Rows from block 3 of the image encoder of a small model that answers yes/no questions on an image's attributes, named by matrix and row number. Rows with one number belong to one neuron. Each number is 500 + 40 x the weight over its row's rms, rounded and kept within 0 to 999. All counts start at 0. Numbers have three digits each. After the name is the row's rms in percent of the matrix's.
Before each neuron's rows are labels from the 100 images, of 14848, where the neuron reaches its highest value: "strongest on" is what is common among them. Only what is clearly more common there than usual is listed. The data: Sentinel-2 satellite tiles (TerraMesh).
# fc1: MLP up (encoder.blocks.3.mlp.fc1.weight, 384x128), inputs 0-127
# fc2: MLP down (encoder.blocks.3.mlp.fc2.weight, 128x384, transposed), outputs 0-127

strongest on: main land cover: rangeland
fc1.305 073:490441475493416430541501403451427490549437511510535475471515514503514428471520513508500554554548528514558457451479450505547540555527541522490518500518554464482469477586438587436453517523483533487511492494513477564485563452427553517537479512481485518452523515393500491538489463481443557471601481489564516492515511521502541497547462542531452497490523535493505578514482493535513529518436
fc2.305 067:499457485464604482439507480498531391516522546466507470501546499518482492475494501446453509493499512506521457558533551568557498546449521598494501508507520463454483492464500444521576477466515492479458411450532475510485537515493389527480472502474594553553565493495511488551490524433441483623548502558473513539487509558530498506437514529506478512534496534466435483480517463443500479465503

strongest on: built area; crops; main land cover: crops; main land cover: built area
fc1.312 103:552474461542558396465487496453495475527563524551479578436503492479521524535504524475500435500488433552484568512437486470537447472494496501479485463557472573431493500559521466509493480580472487470470480524513540401494410494567500501574526465508499471521491475493470510525481491499534504546537474624493552491503490525540549484599527496454470479444515538553493518505513531435485489419512
fc2.312 100:480537497451460494539515478495441531483517488472494455534497519489477528572425518483534523515553520515471515408493534467482531522575520459482524505454492567466468482430451441500521544499512523477521471449514476486592499530522506511494511530533441535485577454539446487446496548495459505494513576501506399461558537564500468453525574568423455471538463439532626496458495549518514467509450

strongest on: trees; main land cover: trees
fc1.98 149:508534450518476534492488504480507522462549560494487462510512491452543492571414482530475522519423450432446515551440492521559474510519510514523534450449400609473559483501505557474519511523471563566458486460520530506432569523556561498524544402507451495499454492480515450599494464476496503503527520421478476580473481570477535544462521546483536527479546462518521471471481478482508544482511
fc2.98 146:506530477569477518523546469525475498417496542491501474499509503491438467521479539525480478505611502547452408607482462473484529519580521575500485519414536486451465484436478510547469503517534502494525492508476449535520506455553504498473477507561515459485533433447543532510491479549471542530519469489470496573478429462527526529482578505433456511474548451466568429489467521587540422492504

strongest on: bare ground; main land cover: rangeland; main land cover: bare ground
fc1.60 137:483518563596439566492498527466436496417453597585475423498504411494546566444468498469536450536534522495486480525471477536521517514520486522434580516529499520530578527512543475524490451542476573421444476496483556469496485484488537515541532505550468557484469437453493585507524497486482484495504436475515446533475526479462524515500486451484479479445468502463428462518578526513498513528506
fc2.60 139:428517469502426497490474521498471540507496494515462549537493524501579495502489554522542563415433589517556547558498497431457534462492526469545499542470384461474501491499523487492574496508484461557475545533495575493511525559595465462432529443571453449475473543515514521505469474500527446480459439452489502470468486464550488495490561474537550507500462492425476490468524498554582471498508

strongest on: clouds
fc1.375 074:397556478494439517489516531514478531490530540488482587523496479457475527539514477491493558507451538532443452445503445470524502505515479496453509536445497540508524472565485530492534450533394441531455399503552533518515473480548583499520577522578463502477519469468510557550490500586481559499438466470477486476509529554432513466501454536456467444523450442515546519576457502497495449532479
fc2.375 073:491480561492447586468547484464519517527442594539485523466460512547486559448469506470497489421486465466466491500432580492518538414505464485469538491533535478462526509452474444551514455509524496491505566507406483581536439552578432494511491487516480527506500474533550451543539544471448501482507520497482554511503450581560539459478482563536515492457483561553539514422522484488489513498428

strongest on: clouds; main land cover: clouds
fc1.24 129:480549466486472467517524424434520469451496538537438512474483547522558442475528553503516520501540527531481422492589517465524521444439488512529440493478487544372422523441518506477510521504546539511525532489461519501554514490516506511533597436512513537526413550483544485511435528507468457555541526524507512486425486492435529569521436461563511492529578541475501516474517484547427484492511
fc2.24 124:485466483553536457507484499448512492457505459533477416466532466480481498474437504521591502512546491512515597497487388516539489480478440493552447539556529519448525567501479535433467461465570466441528468513506507538504514480507483499538554434488519576483503503540526558444541483493512588518491521513519439461471465453415494517506548494502475476567501528514444544435569505556567421517511

strongest on: main land cover: water
fc1.55 097:469615480544446544522483527552474507467493558508488533421506528517482517499463518400496474494523485499471552493539547435412467423491522484445482571504496539514481483501545512509473479458463455444465537562467530530527479424527486469497472500508453483528464492526473469506506604545416579515533503552500483529497565560522564499448506498505448542489412538499514501464552441472509497523420
fc2.55 104:437529495443487475518497498473486565516526530493460444512487519530477495506518508502372511480389549487495439516479486499519441505539506459488474494530413390515509570453457446447494521538505434578523486525496476529576500527527486532529490451474528499567491486554546466493525553471464532523438539520577485539439467532525539544517490519537503506573421512506528546460512513528462499459595

strongest on: water; main land cover: water
fc1.49 139:393495497518408495455462540530519538501480582479537465502530505524525539511477540581505465447505531509531483579478503497439519529418438444501533385413565466456531478549480556578499497460486492522507495504514461513509525538498489487496522550552469462507541473500453495480472487526491458450518469533500543523463506534546502482487607553527472520505520548540541480473529517458449464439400
fc2.49 134:516592547500514545536440501550478600496479505494547543461478487464509495497475599462498536528515485527488507462528582490509450502483478482474547532525584526444562464453543396507553507539369473581496430476558499505558488502521447475490527469480461529431491497426511528450532489533471536518438510486460521527525498495489466490449546502459564512467472525478504507488492489453464572517453

strongest on: built area; crops; water
fc1.0 017:492417513510447578522466490468551488522536513471549477510532345510571495461442450486464542510506472478417449531472537499471457510517541460515397479481450509493500489529522467476471465484415475498495563460427467473502536491497411526499476433533517523483488512483498451479516603436488560464524440521505483525500504539506476504491549547485573509496445489480559558499496525535469503441484
fc2.0 016:474446479465521420501464552541428494516505481496486544546500530534486536461522488528538463497511494420518560489549496454521494488456514485490596485518506530527531489480502617496411429524604455504527474512471527506478435532571568545496462539495490511510474443577515471472565500502537478511422483492480470469510536422435531461479494531534505502500487475458449526608454538480547502442546

strongest on: built area; crops; main land cover: built area
fc1.90 107:444444516437494562438511514565509513518462499559478490470496497479501473468522476462449477525572494466462455477484575491465434556505505593559482492593479486508421515463477484467529508467558469520562480560585490473550479521515396495478500470531486503473480489538459456548444472514477430603520522562476525482481481475494491599481562525526519535519493489489526531429458502543527455467540
fc2.90 097:552512502466510490471465510496482532481475501517444504523441487511440530524458481409555540528549468474490523467618505466473473522516561548483447557471516467597483500503487474511471488542464486450484453501450485434518417494536617513553508523495487510477491478468445551524460460499538465497509497520605502477444492525554489569486461483519515587515479578546571513431511431523455484464525

strongest on: snow or ice; main land cover: snow or ice
fc1.121 040:484407498552491551502475462521445452493591543504482490534499523494536489554476504499440500494531491538472466496489493572503491441527457508505469497437591491522553510357567522429481546495491524551512525508461402449527542543523569497472462518548432499572517457462541477422467474485510515472468482413498538438557502429505510528493488500484525498512518510557497528488476521511520497484588
fc2.121 036:474600469459562419536452478593465512554510585440520501434494532527494489488537506540461473503561470479531458533508514451489549558482587513504485499487457551449524538479509550545443493482561494501574429540474506500570474498474496465486488477507500529550488538519551485512528495466480494530428484537484502475513474554450499453498508488573515435388428478484435570505494530468486529482439

strongest on: main land cover: rangeland
fc1.363 140:433553511509432490470533469492500492560489415540545500495493507464486555514465480513480517572494526507453490503488512467407481461546449487481549513476527510508495461603446485517498500500457542492520485433467490453555587517577569596561484534498459520519485405452479523616464545546448498441491486554486515545499500528479518475524522477509436501544559487496470496452464545483542579509479
fc2.363 143:537500541514517475508552527484577504506556500483497538467499501498504494547531541524579542450471530482546472383472487460535592486446476445488469489495453468487504555508432505448522472618514511484399441566545479483473443513553551479513484585526543477500567526438478536470487499481546467521579448517544452515500560526472414479502466472474494472488484473536546509468473488497425488514503

strongest on: trees; main land cover: trees
fc1.306 121:429502489489493467568495483457405513451552473445514531509506488428486479508435535520541515522535479495517557618502505462496505433544495518452496510583506545577506581500511538411441460510535538481528482488492548535501516417498503520460527505504500532436481480565508507534431436524471538468465523589534516441567474473492522505506576466547524471474512485492518538456474496422505528494579
fc2.306 125:598504559513484497490475508480499480497515511486504473518439438519539538502446572477438530492490600477558461482470430550532480550475403490515477500460452504486510532492553494543502502500489493502511489601504464416517520510469494518568457515472519555591508525511520477426460559533504491509507461499474483547433435525598478481482535488407492499572551508528468474527468565554476510435456

strongest on: trees; main land cover: trees; clouds
fc1.32 140:512507537460518521467538527485458490404484553465557519534629487594500480522448587545491513523446493437502442522502508539502486491515504484545538423439482412472470476496527460538431505467508408451521491519473480540568546503539481517498442522564441519458466503524480579505506525545428522470587491463505518459524419504556511492507517534475460505505510493421503538531494507473482518499536
fc2.32 144:408539449498434504552444515501521572506477450436540505473551479480521517489485512477553505456513494565466451461534504478481442512491484435520544442503541514505556432447524484503501443411505493528549494495574532560493542525489570530591573532513482514519428447468481489449496565471513533543548461524465503472468474476530475511482514528444542529541453529608494533425559486539462459486487

strongest on: crops; built area; main land cover: crops
fc1.190 115:512431488454522542451518546543498479478554456501489536472507486474518506571501501497484515444534480523436526576547532505583581522458497492461569431514589442451563507464458520469494466522493549503468497503483506500557562539562449535538517419539534492461520495473466498501506492436454504540524480418493494565474435504556536495489366492488469521549565499489445512479431461524528471505467
fc2.190 121:514546485514494475499599492496557493506493503500489493548489491494585502536524433519513463501513467459516503527456545515489474564521596504554424475544463574514461534454497487506494500546536511414516506579472497440410498473519509440449548470521495566481464487375514414515520515431481407516490513545520461494496540524476510540513527496537467580505457520524515521486530501443494401496454

strongest on: crops; main land cover: crops
fc1.231 123:603508550462489529512462502511484472501527527474498516518491528463581499463494513466593542462540495510463523537435472478473493535462496533489578457535477532458566520459429499421504549496504576509436397499580494485470556455450523465466473490452441572540473550526518453477471501522515511479497518489518505485547558419518571520572462470576450523478526516503481433460482486515520541574484
fc2.231 132:500498506473455550462505449432508450525477535511505469553484506483511501473528517484421540539492527498480521503563547533468491472491502484589572477484558526502458556504484505581505513491484429450470548436517521479409515525523507464463484463471517536522569444505513520434484610491495565405414477539482515538512451475520513456571500411518509599515445469498536518475487468530559443529528

strongest on: bare ground; main land cover: rangeland
fc1.311 110:568518500483387521475523462509539544409472488524551532527499518467490502472490527473525516490548440505555476457467499485457482523507484446473460480468596497508478556495556527511472484545435500510512537440459463535471412505543527503494474509623457550508485495593484508469407512479463477484536513508382465459547535479500461469542556468512509532530444533540555515476486442488473560492535
fc2.311 121:486582407514484504446441519507486570514460509505513510545495521514512477441621503473484468563461549493461489461493503471499459538482475546516462475519568447522509513490444447443482544531550473543511509511505488427502504520433493542534540405429597512446495466538511553512509471520526525498480485534501528507548498594509496497471507414529440508539499567440505512456439441471508541471571

strongest on: snow or ice; main land cover: snow or ice
fc1.193 028:544435529504468476497502557467372557500510487512516562476537508520457430430506509541476529534483526493497492526538502421481493547443510500512456414427462538522420472508500485422529481494568485494502535452482482488450525403552560480479538454502490487534481564506538493540499510455540469508458487526463532492488445585510534531541457586501596556485518505432539502538493531476457515453497
fc2.193 023:517481506509483410495504489490490556532461532496529529548473533444509550481475499536511491544423511442529553445496560550539494533506438526487526529539508477527524515533504552534377517533491510521504439490443510431477509448433446548509472589551459521511479464486497493497546521565545503521546563500490408548499481490466568459522519557487448503566498427421467517568539502466537441448543

strongest on: built area; main land cover: built area
fc1.111 119:556479524528492446394453494567446502463521644527481569493465475445506494463469464530457444476517529473532505489545467495498523489581514527495493496498523488504486477539484507493526581472439635513525458500491471556536503511474430503474454516559458493530485503491536500534515448524518491465483512586451475452572484441456494556588511553483470524538535478544525484430469517536482502480477
fc2.111 120:511533477515477500477567499474422541555446538406507461514447541499498495567509527441535464482495518493520508451457531508490538554469494426581551498513539528500520504443533507548491504459566545506483467550479528524432414511525587477448505522503447489415552524546522529478531463424478468521453549480530499474521496473584531476477473495507526499518502512545538476591446442480436513448406

strongest on: main land cover: rangeland
fc1.259 134:506533577436474531480475558501491484588496497526497499538502457557477578496525564497454575494456516435514541543496511490448531470575538533493463466475435468475461543563459525542469516486523458466525477418493471504543478569403500589484516509512507514505550485520600428529475510430531428516507507554488568480487505482466467485505433467574530475461537481461484521509466551462445459493497
fc2.259 126:542525542580492548473535467540490497525506481484510439514523526515521534486452371442543515436534475555489542484474422476540554487445469495507466498539512516469513476548474470546461532528526521557527485512457555504559568433559433547532459524527443493537563513459502459552564476390456480471543461537554483460491506432542445481549465501474464471480460529503527430570497476527484498481518

strongest on: built area; crops; main land cover: crops
fc1.72 099:466530526596535459560550513503549416438559553493555590534494456479528484421507575578516534457489491469482489511504380461470513508516537515422493505488528494529545498510533462467541505515416576426498514535496455512490461453474498471455471465476519524522476512507491503481510525477455514465530552460502494491519485545508477562536496544473461497535455583512476485540467530437477488394449
fc2.72 103:513489530403455451515541461544516534487505515566447463553510457495534473522428485406481524461457466498495422533446468541529502464505497508482500570534500485529411498478534579559514550540509494546603489516460486557503476526496517464532491507479466538512509524537525489484494462421454487488547495459468505583515418534483580483514457571511572494406500524514499558506518427528492519446481

strongest on: built area; crops; water; main land cover: crops
fc1.15 136:453439464473516534391518430471509539452489480506488534594506520443468540529390485454440448496462429526516488526518497475450466440520514470576485498444535444581450518537479503520529530529528472456525529502614540445466553457532506498533565476490484533483534523549484462508514477497582432531528479524515471568562484489462510479466520560532479490494560495529538503504504514509547491525442
fc2.15 140:455482444498571457478548483571517473558527502499474402513461479514515447534455488417443508522589549526571523482529507472539524479488510490523518480425544460513579468497555485489544509529519538504493500485515444475498515466404547480441489459472494541526463491431561552538479499521443539518449515469509494449452514425499454549543504548494547496514507525415530416533485515589533491560472

strongest on: main land cover: rangeland
fc1.243 135:471507444468423525496491481521552464480493512482518561466446485545527531541502442488447458493507525469499481510497484485528444526524540507412525483514613573464454471440481546472502491446496452565475438443537529565454499539519469508489486463532565457506511512597591535516495518546496509489460537482502544464498599438524537477579464447594504495539557489522490493444529451492497432495508
fc2.243 132:557492532508415505489485477510486548495527416531513453537523527519524496558451533548467535465434525484469492496505478497467461489554498497534490405520484505482540479506572560435454521520524461515447511532506519548509539519543461532528502493468450554662510495553488487451466546566484508430552523522563542507439452459465437536545456469472432454506417508493427500522492498489511524532546

strongest on: built area
fc1.206 075:537481540522491526526568509463487517552489507494562414500439475488521446568479454485508465460497454546424538472470480492453514494489452502495564489472566519402545505420490594486474518549454560432517536531491511532445547509497437515576483547556507496490525479520485457498475496544467497480470523496446508566506446446429512518525553489509445443505539589526499461503532466407488531431528
fc2.206 088:433554438546432458506561517576474486456548512523506522497488504503535497533482477491525449413433482552423463530516545493504530618508574452550438479509461528462462584480533566518553517536541520509532466534497535438468563515454467455508566529521510517441445494515507472487529552421476481493520497484528512457469489483484470536449522431543490463468419464475502510519565547489515490523448

strongest on: flooded vegetation
fc1.171 128:572473480498517515508396504476452445490462481501506414507502429556460550574528438481494489528575479393509481478499501502498480505509584503481538509588470524457439496510473534486526540466510456477540432569443438503513502505526564523484470539476486498482482476527559548463488472479458519500497480576488409517508515518497510448461494514539445439520536484574574607491522509516469547517481
fc2.171 126:537512520504524469546535492536587426542571580507461549502532514510465502434501518471487531470544520507505553455429476475552519482445515497509444457486499499413525459451535530537527516466495502524467546525487540500466470490538503525546519463432537498522453456470428510477440437448494475565539474519454556525472482541425480489472443482522559557545563521473512414391513552468573512538507

strongest on: main land cover: trees
fc1.362 058:491521505478512498487471474478579541536491536502507488528520521565549529498603563445474510559535504556482477518486543536447468443472459505468441532507451487522477505428539490515541540514492515562561477487453467568456410527494551535472477448483537438485516477470498547559519423552488466521510534568498435492492467482467463592507520458471504423490472484631546422495491539503500465520458
fc2.362 051:520488517454532471458525501485514514503487491505527532495456496504448516437532568565479495578505476462473533448572450539507520535559504443556482531478484437497500546515455580475485510518504481422576510436505499556454483510469518485487558524477436527463490571470482474564508471554439478435515485462508463504589536567420463500477480513519582542459534466466615434481474538485527552454513

strongest on: water; main land cover: water; clouds
fc1.285 128:417550495521460488541446464470463474513558497539519474552449509486524569559547507501530482499531595595458501510519540514499463479423522479501542474532485486539542513503536482477441503535427513540497444553508516452504488529462511526533526528519529493404491568485544460466472477578547451535545564532516494533472575436533494464493442483583407503503480510427493484420497509428489521521475
fc2.285 136:484508506505500487430497483555480547442493514516504518495506585542429487467513454521561498462525447476540507534515429462428484471539491507536531474406518472494464522517499505511529515531577531531534488478549445549487436442544517474526433489515533500459505484600472497550484557495464547493434519564441429465412589543594520513582443502496452514476528453501484507480563492449522513477478

strongest on: flooded vegetation
fc1.125 142:481489529515560454529531567503544468507539423482516576477501515519475511559508459548515412487534511446445457482507548442521460483489461486517508468559524562526515520447459519484569410492497458425505540540464527498472456446572546567508470469480537439454497445461481495511467504466515466500501617556516560559515497493429469498560490466569565491568526497541467468491459556467507517493479
fc2.125 153:479565597505456503486542541492495484551475479496518508430514485540522447465536593483465546460494541512512523515523517457486525466495438495457490443532504491469536547539493479500506597422460541494499476414536490516550533498546451495522504548449474482498438549495424520497559523547471524447558471497474484414484427488584505513504487455523574502562462496436399536434542508510493485553515

strongest on: crops; built area; main land cover: crops
fc1.346 225:563502432444437469476539604501487505468550505513554474468505514466453485442493452500464529403566538512500441504487463440515496529412555560530475536549474472544555503525486424496495560571465526503465496500533454490507497547511503525478500433446456538487555532575497463500537531478448563478496479564500497541509518557529522552467395543438483524515475442503461474573517484481531486512492
fc2.346 099:519468494492545483488497491458493536477545442461510501506508522563493590449472497505493376520525501515482544485575472528498484632552569495488583517517496468582486497472411490475518483441435427423465490550606468530448473426478519515505464515470533525456523456534482459490492525515495491580531584476481518462504554499480466505461458527490467492467472529481537500500471556493518525525537

strongest on: snow or ice; main land cover: snow or ice
fc1.155 035:471458502493434488510469540439463564494492474513493435463500519427547477574513487521495541499593502505461593522548456551445535535468511549434484502499471492455412534456486549474494567547521486485406528513514470519476501597477501450499478482505551446467458490503398448549499551505476428533510441517538527569529436544439466475498460507481490545529470541506473499509489478499516567531460
fc2.155 029:490459524480551523435503486543532464492551511430466522514479428548438543419543542483467489567486504445528468529496534507498528503453527473531525523582471477513536443521497523421545452482493530536564395470472540482502503527579456537426491438507491504597493501504546496593504520565493533507491436443530472483540538444482462480548513445517462515445436507486517563524526479468498450475555

strongest on: crops; built area; main land cover: crops
fc1.257 116:480501422477508433483483479543420462495579516548546450521536490531548489512513431515489565493536506445549562512493499535508465501446467494491431497437503472490453498492432478484542395482490438546468498482483542538469521522466507494543518485475509484493481494528462489460519485490496506478454522460468525564626489496531534545595472535468504517528502548637487485560531531486557578443511
fc2.257 116:540510444534466599523521537540430523469456502474537507508492547509488546465502543437504529520456514482491482446447491436413475584557487521434489512531516506500467512526520532517564461481446533405580444528503513499475535477519513502517538499478509475433523527562581500514466449535573521518545453460539483429547529379468468492450524512513553442448507496450532500518450462498553527495516

strongest on: clouds; main land cover: trees
fc1.149 162:483511503490445551515525515485497499512464553491565520551555459451490476555479501486439542426527478534499499507554482570443475501439466481520526492415495540486486511447507554510514512467476569509554458495584480578531499500529557598477458578585524440512463550494462486498437506471494455500551509439493554556483458471464490515515398434541515531464425556500489525446501546496458520524456
fc2.149 174:515414428500561446525555455511557571496523527562489499529496472468446527479519457519558600481485493544550546485487435485493522487529459502527563530550514562528591516448464561463497481492501512485503474483482455561489539533421444482450413400498456487552491516443430540529521522514572513455476591520433511517516525502480512547521492436502462505461505504487474497485519511442452486509494

strongest on: trees; main land cover: trees
fc1.6 134:413470482558444490526570514470536477497492505522530561583555504494511517551512482547536513496527394546468478484500435552576507549505481507449499514502628460474436462474513556472498523485488548516514541491408477485455514460526412495489415500480542475526532522549488500461489496485511490489511409494526512524545484521502569512456519514585502443517546460535560439482447469526492461460477
fc2.6 151:464526493499495472526508457524561514430564517590507473458434533549417500528495473475471399485503460483483485507475491508475479443562527490438457609431478529531509505536484555553457531504507513488501440632380472476408545454555500513492557541486474471490544475496477525578495513541504511527489491491532518512456533526530525486506491523447449486504504498565516555492477499465478512534552

strongest on: clouds
fc1.160 020:551419574500523493481517524563511486501477507488434538445594501526529382464486613476482518520480494538483467493475463484543488502509447559474516508492513529478453480479504490502398481433523509510496523485455484476531484519543409487509505547571453579445525453529527481524470511488433531498508530498426537528453463490548557434550486513475428492421497502500527510507413470542551533496519
fc2.160 018:450487489521491498543523472474493491461487462474469509547517553434479565490497490510513430446492449457523599533560508502465507457544578424567540511546575554526536498508493477483472436507546450505498516486492525430507449507498535592416486509497567504507493559490455488502571563503546488526468474500489438499470552523402507483485532467516558465496450475478474506587531536462553413449480